From a checkpoint of a small audio embedding model: activation leaky_relu.
Rows from block 11 of a small audio embedding model, named by matrix and row number. Each number is 128 + 32 x the weight over its row's rms, rounded and kept within 0 to 255. All counts start at 0.
After each channel's rows are labels from the 100 clips, of 14848, where the channel reaches its highest value: "responds to" is what is common among them; "loudest band" is the band of the loudest frequency at the time of the peak. Only what is clearly more common there than usual is listed. The data: acted Russian speech (Dusha).
# conv: pointwise conv (model.blocks.11.conv.weight, 192x192x1), inputs 0-191

conv.4 [175 160 133 148  79 139 149 142  95 145 127 180 163 113 127 105 168  95 115 188 140 119 122  84 115  63 148 140 134 122 159 180 164 109 154 171 124 119 138 173 133 156 132  94  93  27 141 156 178 127 107 174 172 125 189 112  98  75 125 159 148 163 130 117 127 189 117 112  83 124 114 170 177  80 127 177 118 142 122 118 121  66 125 149  95 114 142  63 142 122 128 137  97 124 131 141 148 156 142 105 128 105 124 132 113 140 124 115 148  72 134 120 128 172 119  94 166 119  81  86  54 188 112  95 125 132  89 210 140 165  89 186 137  89  88 143 118 150 146 113 161  94 105  89  85 118 111 136 165 106  81 148 104 139 139  96 161 154  98  63 163 114 104 172  49 157 180 104 101 103 127 113 102 134 130 144 104 126 143 154  77 119  79 136  71 198 124 117  86  99  90 112]
responds to: emotion: positive
loudest band: 500 to 1000 Hz

conv.157 [126 156  94  87 109 145 141 115 120 108 196 121 153  76  76 124 164 164 153 122 123 134 121 114 128  70 123 114 126 132 118  82 160 150 137 186 129 124 173 132  87  43 134  91 131 141 163 193 103 143 129 130 139 119 140 137 113 142 127  97 122 139  95 136 152 180  49 100 178 145 120  90 149 172 215 124 117 101 122  86 146 115 106 141 159 162  93 129 200 125  70  92 100 122 127 156 147 126  98  95 177 140 154 172 154 153 111 120 142 155  77 115 160  80 166  92 102  60 100 133 160 164  65 150 152  53  94 158 114 182 101 129 113 161 124 177 152 211 140 136 137 117 135  65 158 108 120 215 152 121 117 154 122 101 128 138  83 141 107 165 141 130  80 127 167 162 172 120 108 101 135 136  94 133 124  90  92 125  96  91 115 124 157  66  96 176 147 181 118 119 145 122]
responds to: emotion: positive
loudest band: 250 to 500 Hz; 500 to 1000 Hz

conv.176 [ 99  61 104 180  71 126 142 123 163 108 145 106 139 145 178  66 117  99  78 122 114 164 163 115 134 143 180  92 134  81 117 164 133 159 165 154 129 110 146  94 180  92 145 137 141 128  88 149 171 171  53 137 104 126  49  97 111 142 137 115 142 124 102  72 143 136  74 107 119 152 143 128  97 148 113 136 150 176 125 140 131 102 141 150 145 139  77  96 104 168 111 120 161 116 131 148 125 139 143 110 195 190 120 109 130 196  88 137  95 146 204 120 125  60  93 172 163 189 158 126 134 182 156 109 140  82 121 154 126 102 109 123 108 111 150 161 140  26 158  77 105 150  95 122 124 133 207 115 148 114 137  85 121 166 120  87  79 133  99 160 146  92 141  79  95  79 141 131 141 139 164 133 134 108 127 169 150 156 185 112  81 118 131 210 105 116 168 145 112  99 126 107]
responds to: emotion: positive
loudest band: 4000 to 8000 Hz

conv.75 [174 133 110 114 191  70 130 145 164 119 153 203 137 143 144 113 140 127 131 135 170 120  91  78 168 125  59  58 126 161  84 174 142 112 107 173 145 108 181 131 119 200  81 146 131 131  86  92 104 117 114 147 199 125  91 111 140 199 119 205 121 111 161  96 134 109 136  86 112 170 126  76 184 106 162 181 116  93 115 129 149 146 183  70 147 203 148 137 129 122 129 115 109 164 187  89 140 104 124 159 123 148 108 182 137 112 123  84 177  91 106 180 186 164 107  71 168 183 115  64 121 122 133  92 150  85 125 191 113 107 108  87 134 116 122 123 116 102 164 143 143 126 125 108 128 127 106 146 114 108  87 140 106 166 115 209 160 137 111 133 117 115 108 120 125 196 112 132 148 132  87 138  75 134 105 104  98 142 154  85 109 110 155 141 135 120 155  97 136 168 109 108]
responds to: emotion: positive
loudest band: 500 to 1000 Hz

conv.53 [ 37  94  99  71 116 110 146  92 157 172 109 146 145 126 154  97 103 135  78 164 139 142 122 184 110  94 103 100 102 186 178 127 120 128 106 121  78 146  71 117 203 179 127 134 131 119 121 121 168 129  98  93 122 107 100 160 135 140 142  83 121 130 115 154 150 147  33 139 112  93 113 131 125 130 105 121 105 143  61 131 163  81 116 141 122 171 132 122 195 156 128 155 103 106  94  71 103 107 120 176 127 158 162  74 118  74 124 166  86 121 148 104 107 112 133 111 141  98 180  97 135  86 131  89 104  95 129 116 111 157 114 109 124 146 169 124 107  90 120 199 130 102  82 125 159 183  91 152 132  66 119  50 151 164 130 128 136  75 182 145  91  79 124 120 100 127 118 157 151 180 128  82  83 145 145 183 183 107 123 184 164 209 159 110 109  98 114 110 103 127 130 112]
responds to: emotion: angry
loudest band: 4000 to 8000 Hz

conv.42 [148 132 136  74  75 157 168  82 179  85 152  70 118 135 103 151 143 114  80  95 134 157  96 140  95 139 158 141  99 133 161 156  97  73 168 121 123 113 141 143 168 151  90  48  94 116 103 155 107 115 172  91 190 178 106  68 102 161 136 155 104 143  91 136 110 101 139 130 154 151 219 121 103 122 128 147 156 120  80  95 110  95 146 123 142 140  88  66 111 108 154  81  78 127 131 152 124 132 171 115 117 143 173 130 146 104 187 111  86  86 166  89 122  84 150  99 125 163 143 135 175 165  88 111 173 160 108 149 127 210  79 106 154 127  81 146  94 149  80 116 134 108 135 178 119 153 128 133 139 113  80 127 133  94  65  95 175 139 168 100  90  66 102 143 161  75 170  99  85  96 112  61 147  92 142 105 136 137  97  76 152 108 104 108 165 136 170 154 102 125 135 122]
responds to: emotion: neutral
loudest band: 4000 to 8000 Hz

conv.108 [177 128 152 154 145 155 164  82 121 100 181 123 173 156 114 136 109 129 105 121 139 144 169 180 148 164 170 145 134 129 144 109 125 102  81 111 164 116 123  74 134  97  86 100 124 176 144 168 180 152 144 170 142 100 135 176  87  81 145  93 129 139 187 145 147 134 119 126 118 195 185 129  79  87 111 117 126 138 120  95 132 123 184 134 105 120 143 186 163 140 113 134 177 162 141 172 118 142 165 194 115 167 136 147  88 160 115 163 131 172 125 165 172 154 137  97 140  93 117  92  91 102  56 111 100 109 188 159 196 120 180 134 129 161  81 129 133 160 130 168  74 150 185 205 134 134 154 103 153 128 152  72 204 124 106 159 133 135  99 128 132  81 144 139 168 112 182  81 174 101 100 147 156 142 137 147 108  91 177 140 163 112  43 142 125 157 150 182 167 124 129 104]
responds to: emotion: angry
loudest band: 500 to 1000 Hz

conv.85 [ 83  59  73 111 167 129 123  59 146 107 120  94 134  94 168 135 138  94 170  88 111 144 129 141 133 147 129  83 145 103  83 149 103  97 117 147 145 150 171 130 126 119 189 114  94  88 133 159  68 125 171  66 106 116  66 123 188 163 122 117 210 119 102 176 121 107 158 148 123 149  90 115 165 129 104  91 154 107 108 143 159 113 164 116 109 122  93 127  80 127 113 163 159 164 150 129 136 176 108 134  70 106 108 135  98 176 117  88 149 121 145 158 134 153 100 178 161 150  90 130 110 152 130 110 147 113 149  85 159 152 170  70 169 187 110 124 132  90  87  86 132  76 166 174 138 121 106 108 120 151 182 190  65  71 134 117 142  53 143 158 106  98 122 142 107  62  63 145 127 107 200 150 109 106 146 148 147 167 146 123  81 126 130 147  87 197 136 116 133 113 135  78]
responds to: emotion: angry
loudest band: 250 to 500 Hz

conv.101 [ 80 168  98 132 155 105 127  58 126 218 165  74 183  92 169 129 175  65 163  93  90 116 153  76 164  92  93 146  98  73 103 111  99 147 153  79 202  89  94 177 143 165 135  86 114  88 117 155 172 146 169 109 103  91 134 108  92 119  91 124 128 178  85 147  97 137 145 102 141 105 125  93 131 163 116 145 135 135 108  98 108 117 127 155  88 180 168 109 135 118 112 129 101 129  98 148 148  90 102 146 102 174 136  90 116 101 136 118 157 174 128  77 152 112 141 136 145 141  95 141  87 126 126 205 140 122 108 138 141  66 177 173 122 127 142 154 107 208 175 118  91 149 104 174  62 179 119 128 152 133 147 127 155 170 121 160 101 128  97 155 123 168 152 117 172 146 100 162 116 140 148  94 161 171 102  73  93 132  76 119  96 186 154 104 116 133 101  88 115  69 107 128]
responds to: emotion: neutral
loudest band: 4000 to 8000 Hz

conv.105 [ 51 143 114 156 127  93 131 109 121 119 135  38 111 103 161 126 169 119 170 138 170  74 126 105 194 132 165 139 128 144  79 170 141 100  87 139 155 119  97 126 114 100 167 148  86 184  99 164 142 111 141 114 171 137 105 131 128 148  94 145 134 144 155  90  91 186 166 154 133 157 123 124  82 166 115  86 132  99 134 112 174 161 159 101 156 207 132 129 116 191 151  95  82  79 128  69 193  90 123  92 122 131 169 153  94 158 100 100 135 116 126 119 168 112 163 126 143 173 132 149 141 101  82 212 114 119 170 131  64 111 149  70 168 105  86 134 156  90  97 116 123 134 153 164 157 162 117 175 127 181 191 109 110 132 144  89 203 134 116 130 145 188 143 113 121 112 145 164 112 143 131  80 125  55 162  78 152 130 103 128 146 131 142  71  81 145 128 102 142 101  98 123]
responds to: emotion: angry
loudest band: 4000 to 8000 Hz

conv.81 [133 117  83 133  78 117 108 120 156 136 145 126 203  65 116 141  72  61 171 143 130 100 180 159  95 111 139 132 125 154  69  88 146  88 191 129 133 154 109 147  83  95 108 126 125 137 127 174 204 144  59  98 146 144 153 125 118 117  98 122  95  55  91 137 128 143 173 164 156 117 149 131 105 131 163  92 105 168 133  97 135 115  85 122  94 141 118 154 178  74  92 132 144 101 104 162 156 158  89 113 154 150  65 139 138 124 174 192 113 133 164 149 160  52 101 141 115 145 127 127 122 102 186  98 104 143 119 114 101  94 143 152 142  55 103  95 228  65 134 117 165 151 126 167 145 131 155 135 120  91 147 108 151 176 150  85 115 147 148 188 104 161 109 121  75  62 103  99 127 147 115  95  84 122 145 103 124 102 182  90 145 174 136 130 151 159 127 175 151 122 127 149]
responds to: emotion: neutral
loudest band: 4000 to 8000 Hz

conv.46 [110 144 146 113 161 156 173 123  85 138 150 140 136 122 120 120 101 137 118 116 139  97  96 120 155 144  85  99 169  78 135 138 118  93 168  95 126  72 131 150 171 142 132 147  95 133 195 109  75 105 160 118 120 160 108 139 102  99  91  83  86 102 139 111 141 105 171 146  73 132 181 133 145 174 120 101 102 147 105 126 151  87 121 107 145 114 150 145  84 145  89  80 103  79 144 113  95 222 101 104  79 139 127 123 129 168  82 146 130 137  91 152 199  64 129 149 118 142  31  98 105 106 132 114  96 158 113  83 105  99 100  77 173 105 146  92 138 154  89  75  94 125 102 126 157 147 100 100 166  96 124 105 142 121 167  97  93 177 146 160  96 149 131 139 102 210 148 165  71  79  80 164 139  41  95 115 120 117 152 144 202 132  85 107 153 116 148 115 181 170  85 111]
responds to: emotion: neutral
loudest band: 4000 to 8000 Hz

conv.44 [137 175  82 137 156 141 120 142 155 145 112 152 130 171 111  92 143 113  51 156 162 139 139 121 109 132 107 111 123  51 143 144 133 133  94 108  42 109 104 147 169  90 139 122 135 153 144 124 104 113 163  94  61 147 121 173 109 139  98 126  89 153 100 151  84 143 103 152 108 123 142  81 204 136 130 175 124 154 116 131 133 123 134  99 139 128 117 158 106 106 126 102 156 173 157 116 214 101 138 140 100 132 131 237 140 140 130  75  82 149 111 137 166 145 124  93 142 137 103 112 128  52 106  72  59 132 141 128 141  97 182  93 173 163 122 158 137  97 142 100 177 142 122 119 123 106 196  93 150 118 152 147 131 116 117 148 194  74 196 167 109 126 169 195 215 178 104 126 114 130 153 113 131 167 139 180 182 113 100 116 158 119 134 118 149 108  58 138 122 140 112 170]
responds to: emotion: positive
loudest band: 500 to 1000 Hz

conv.146 [ 66 140 110 161 129 150 149 174 145 101 196 130 139 129  82  58 141 127 127 165 118 118 114 109 192 203 143 132 157 109 146 111 121 104 111 145 177 105 124 119 167 145 138  92 145 139 174 132 132 152 104 112  50  89 118 105 111 168 162 189 229 115 152 156 166 174 151 176  90 128  82  45 118 138 180  86 121 137 131 144 107 147 125 124 113 103  74 106 157 119 128 176 119 116 126  87  93 137 175 125 113 144 117 180 143 191 119 100 143 106 117 116 140 149 124 154  82 100 130 189 139  36 154 108  99 167 148 104 115  50 113 118  99 111 166 174 134 125 152 182 124 107 119 172 178 131 108 124 115 109 184  81 179 137 112 105 121 184 112 160 121 130 121  90 125 170 109 154 141 109  93 114 127 156 119 142 136  86 123  82 148 131 109 157 141  81 135  96 112 139  54  96]
responds to: emotion: neutral
loudest band: 4000 to 8000 Hz

conv.160 [107  98  71 131 156 114 115 118  92 141 156 104  96 141  74 117 125 117 120 138 136 157  49  97  99 171 134 128  88 120 172  64  82 142 126 162 132  99 160 110 157 169 110 104 129 139 117 100 144 181 118 138 153 118 127 177 101  96 108  68 140 138 120 111 142 149 199 131  91 101 155 135 110 130  81 142 197 129  71 103 183 159 115 103  67  89 126 162 152 145  77 150 158 113 139 158 125 132 118 139 232 140  71 156 150 204 122 136 131  87 137  64 141 102  93 183 153  94 169 248 115 131 127 186 102 120 130 120 143 147 124 162 105 106 111 171 115 127  72  84 114 104  92 114 138 130 110 191 117 152 126 108  55 117 173 167 133 116 161 109 132 113 121 120 103 101 143  84 107 105  96 126 166 134 151 135 140  93 159 165 143  65 189 158 129 123 121 112 137 124  99 136]
responds to: emotion: angry
loudest band: 250 to 500 Hz

conv.110 [134 155 118 176  88 157 166 144 127 123 125 245 119 133  83 131 160  92 186  74  55 186  78 129 125 135 103 129 142 179 149 176 132 105 135 131  93 190 162 165 130 119 127 132 113 121 142 191  83 135  88 159 106  87 151 152 149 113 109 163  98  98  98 129 100 139  91 163  97 160  89  99 105 118 121  84 141 110 157 142 152 124 132 130 156 145 127 122 107  80  39  97 162 120 100 144 117  88 128  74  90 136 111 153  56 123 123 131 153 100  93 127  85 127 136 116 112 159 130 172 120  55 156 148 179 118 179 159  92 118 143  78 140  92  78 181 173 170 157  61 136  79 146 143 129  96 126 129 140 116 157 139 118  99 109  97 180  85 122 127 120 151 164 188 142 174 148 167 142 140 133 157 151 179 114  92 116 184  87 104 117 136 120  94 100  97 146 102 153  86 152  98]
responds to: emotion: neutral
loudest band: 4000 to 8000 Hz

conv.65 [130 109 176  97 118 104 145 108 133 165 135 141 138  87 131 132 159 180  82 133 169 165 141  71 113 110 191 129 149 154  83  96 121 153 127  83 112  93 140 100 124 130  93 117 142 137 184  70  64  89 100  87 114 112  72 103 106 113 168 179 180 150 142 200 167  99 149 155 165 138 134  67 140 128 136 161 144  93 152 184 206 169  62  99 101  97 155 135 154 138 126 167 173  99 156 154 137 127 125  98 123 106 220 118 136 167 159 152 105 153 135  42 103 112 131 100 152 142 148  85 170 117 136 143 133  78  78 149 131 142 158 148 116 132 117 162 160 150 105 128 160 123  74 107 132 117  72 141 135 174 142 147 148 145 148 115 127 111  99  87  99 190 128  97 112  54 118  77 121 123  91 115 135 108  91 113 159 138 100  96 124 168 173 153 149 152 220 164 138 156 117 117]
responds to: emotion: angry
loudest band: 500 to 1000 Hz

conv.165 [135 108 109 113  65 105  67 133  74 156 188  87 110 158  97 102 137 130 121 172 147 166 118  66 168 136 193 147 179 130 133 125  84  78 116 155 203 115 150  75 150 125 137 137 106  93 122 109 147 133  47  67 163  99 137 123  80 161 151 169 139 154 103 100 139 136 103  91 110 151 182 174 158 161 147 157 130 122 125  76 155 127  88 194  77 181 103 137 163 123 185 139 120 126 122 123 141  98 154 120  96 162 136 140 212  73 133 116 137 144 105 117  98 139  80 120 117  95 128 165  91 127 189 112 153  93 132 144  96 121 124 155 132 156  90 139 138 113 139 108 136 174 151  86 170 184 202 125 130 127  83 111 113 128 147 184 113 163  87 186 162 178 155 131 139  97  94 125 120 132 138 143 141  79 158 120 139 113 129 103 116 111 154 102 100 218 122  98 193 143 143 150]
responds to: emotion: angry
loudest band: 500 to 1000 Hz

conv.154 [ 96 165 146 148 114 113 137 165 145  92  58 117 132 114 124  90 102 107  97 113 123 192  91 124 127 146 212 133 154 155 159  77 151 169 143  95 113 134 171 208 148 125 173 105 106 143 154 129  87 188 127 132 175 132 103  82 187 172 187 131 116 123 143 119 113 101 166 122 113 116 105  97 122 138  98 135 136 169 181 109 172 143 101 103  80 116  97  95 116 148 108 178 175 100 132 121 160 107 106 126 165 109 179 109 138  12 125 130 186 141 133 112 189 111 132 118 127  92 161 167 112 119 100 132 187 118 139 139 125 145 133 109  78 172 110 178 132 102 133 112 127 143 130  50  38  79 101 139  88 139 119 106 133 104 155 125 152  70 166 104 114 166 149 148 113  73  74 106 165 109 162 113 162 131 129  94 122  66 123 133  93 162 160 121 190 161 157 165 131 126 116 128]
responds to: emotion: angry
loudest band: 500 to 1000 Hz

conv.166 [135  97 148  78 143 127 167 145 174 132 147 170 133 158 137 154 180  98 169 130 158  70 149 154 164 180 109 164 173  95 149 142  74 128 127 104 108 134 161 152 117 164 158 130 198 156 107 136 156 121 121  89 138  55 136  66 132 100  77 166 129 181 107  96 165 144 169 140 120 132  98 117  79  87 138 106 107 162 159 159 146  93 153  93 141  86 136 126  72 134 157 105  94 120  95 146 100  60 145 133 149 146  84 130 128 154 133 120 145  81 128 142  97 122 111 152 132  66 106 137 117 135 126 129 104  58 111 156 112 228 150 132 123 120 187 114 130  85 157  88 153 119  72 110 109 129 128  97 198 102  57 146 122 106  85 141 177 117 123 156  77 167 115 118 149 168  76 124  80  86  68 144 125 161 160 166  64 105 154  73 114  65 162 105 122 100 154 151  96 137 125 108]
responds to: emotion: positive
loudest band: 4000 to 8000 Hz

conv.86 [224 164  97 117 133 139 129 117 153 151 166  65 146 100 103 119 127 111 162 136 124 151  97 114 139 112 122  90 119 125 151 168  56 123 161  72 157 127 120 172  91 114  87  71 117 161  88 161  87 130 177 102 115 136 139 116 134 146 137 141 175  88  95 152  84 102 130  98  83  76 133  42 160 155 122 154 104 174 125 106  98 114 165 122 117 155 132 173 118 143 113 102 103 120 141 142 192  93 172 122  93 165 129 180 103 142 117 151 114 127 114 134 104  98 124 171 105 108 104 131 125 139 136  81 165 108 134  91  53 149 252  44 158 142 102 156 112 152 154  95 116 136 124 127  78 111 123 171 138  88 153  99 137 122 105  78 135 180 124 142 114 148 163 168 101 128  95 112 110 178 122 107  68 165 114 137 119 178 169 106 117 132 154 117 153 164 154  75 137 139 193  64]
responds to: emotion: angry
loudest band: 4000 to 8000 Hz

conv.186 [ 92 148 145 165 145 170 146 134 122 162 149  44 115 126 157 112 143  86 142  99 138  99 126 111  99 122 136 104  93  80  81 133 105 127 200  95 152 137  86 172 125 171  77 190 115 208 111 192  98 146 164 142 158  70 150 145 154 110 159 143 121 103 144  69 122 147 144 168 128 104 108 138 100 122 193 176 119 116  90 122  74 138 144  95 119 105 135 141 116 112 116 103 115 173 199 173 133 125 143 129 143 101 108 175 108 117 123 137 113 119 116  76  88 119 141 159 150 172 170 125 103 151 145 129 110 144 112 130 101 194 111  82 150 127  80 127 105 154  98 102 149  95 102 120 114  93 112 118 103  84 138  62 127 151  99 133 196  94 186 195 117 145 181 142 108 134  92 108  85 161 164  77 131 138 140 117 131 166  77 220 162 116  79 158 154  93 158 102  62 137 177 142]
responds to: emotion: positive
loudest band: 500 to 1000 Hz

conv.121 [133 121 175  93 119 118  65 104 122  74 142 171 122 152  73 169 137 114 117 134 131 125 151 129 132 132  84 112 157 169 115 161 129 117  88 164 132 142 125 202 175 160 140 157 156 107 113  80  88  85 239 129 210  82  84 104 187 185 145 113 139 109 129 116 121 159 135 118 123 114 128 145 136 114 158 189 104  84 109 132 161 139 117 113 112  93 143  95 153 126 143 170 102 113 157 116  67 184 124  90 106 105 149  83 123  89 106 144  91 101 157  66 105 110 156 130 136 108 112 159 127 154  99 154 126  35 133  58 103 156  62 112 113  85 186 184 149 116  77 160 125 134 149 149 119  91 159 118 170  86 133 128 148 131 110 103 159 133 178 103 128 120 122  82 175 144 134 130 101 132  46 128 121 199 127 200 145 143 121 132 166 146 109 110 137 122 125 147  88  86 107 123]
responds to: emotion: angry
loudest band: 250 to 500 Hz; 500 to 1000 Hz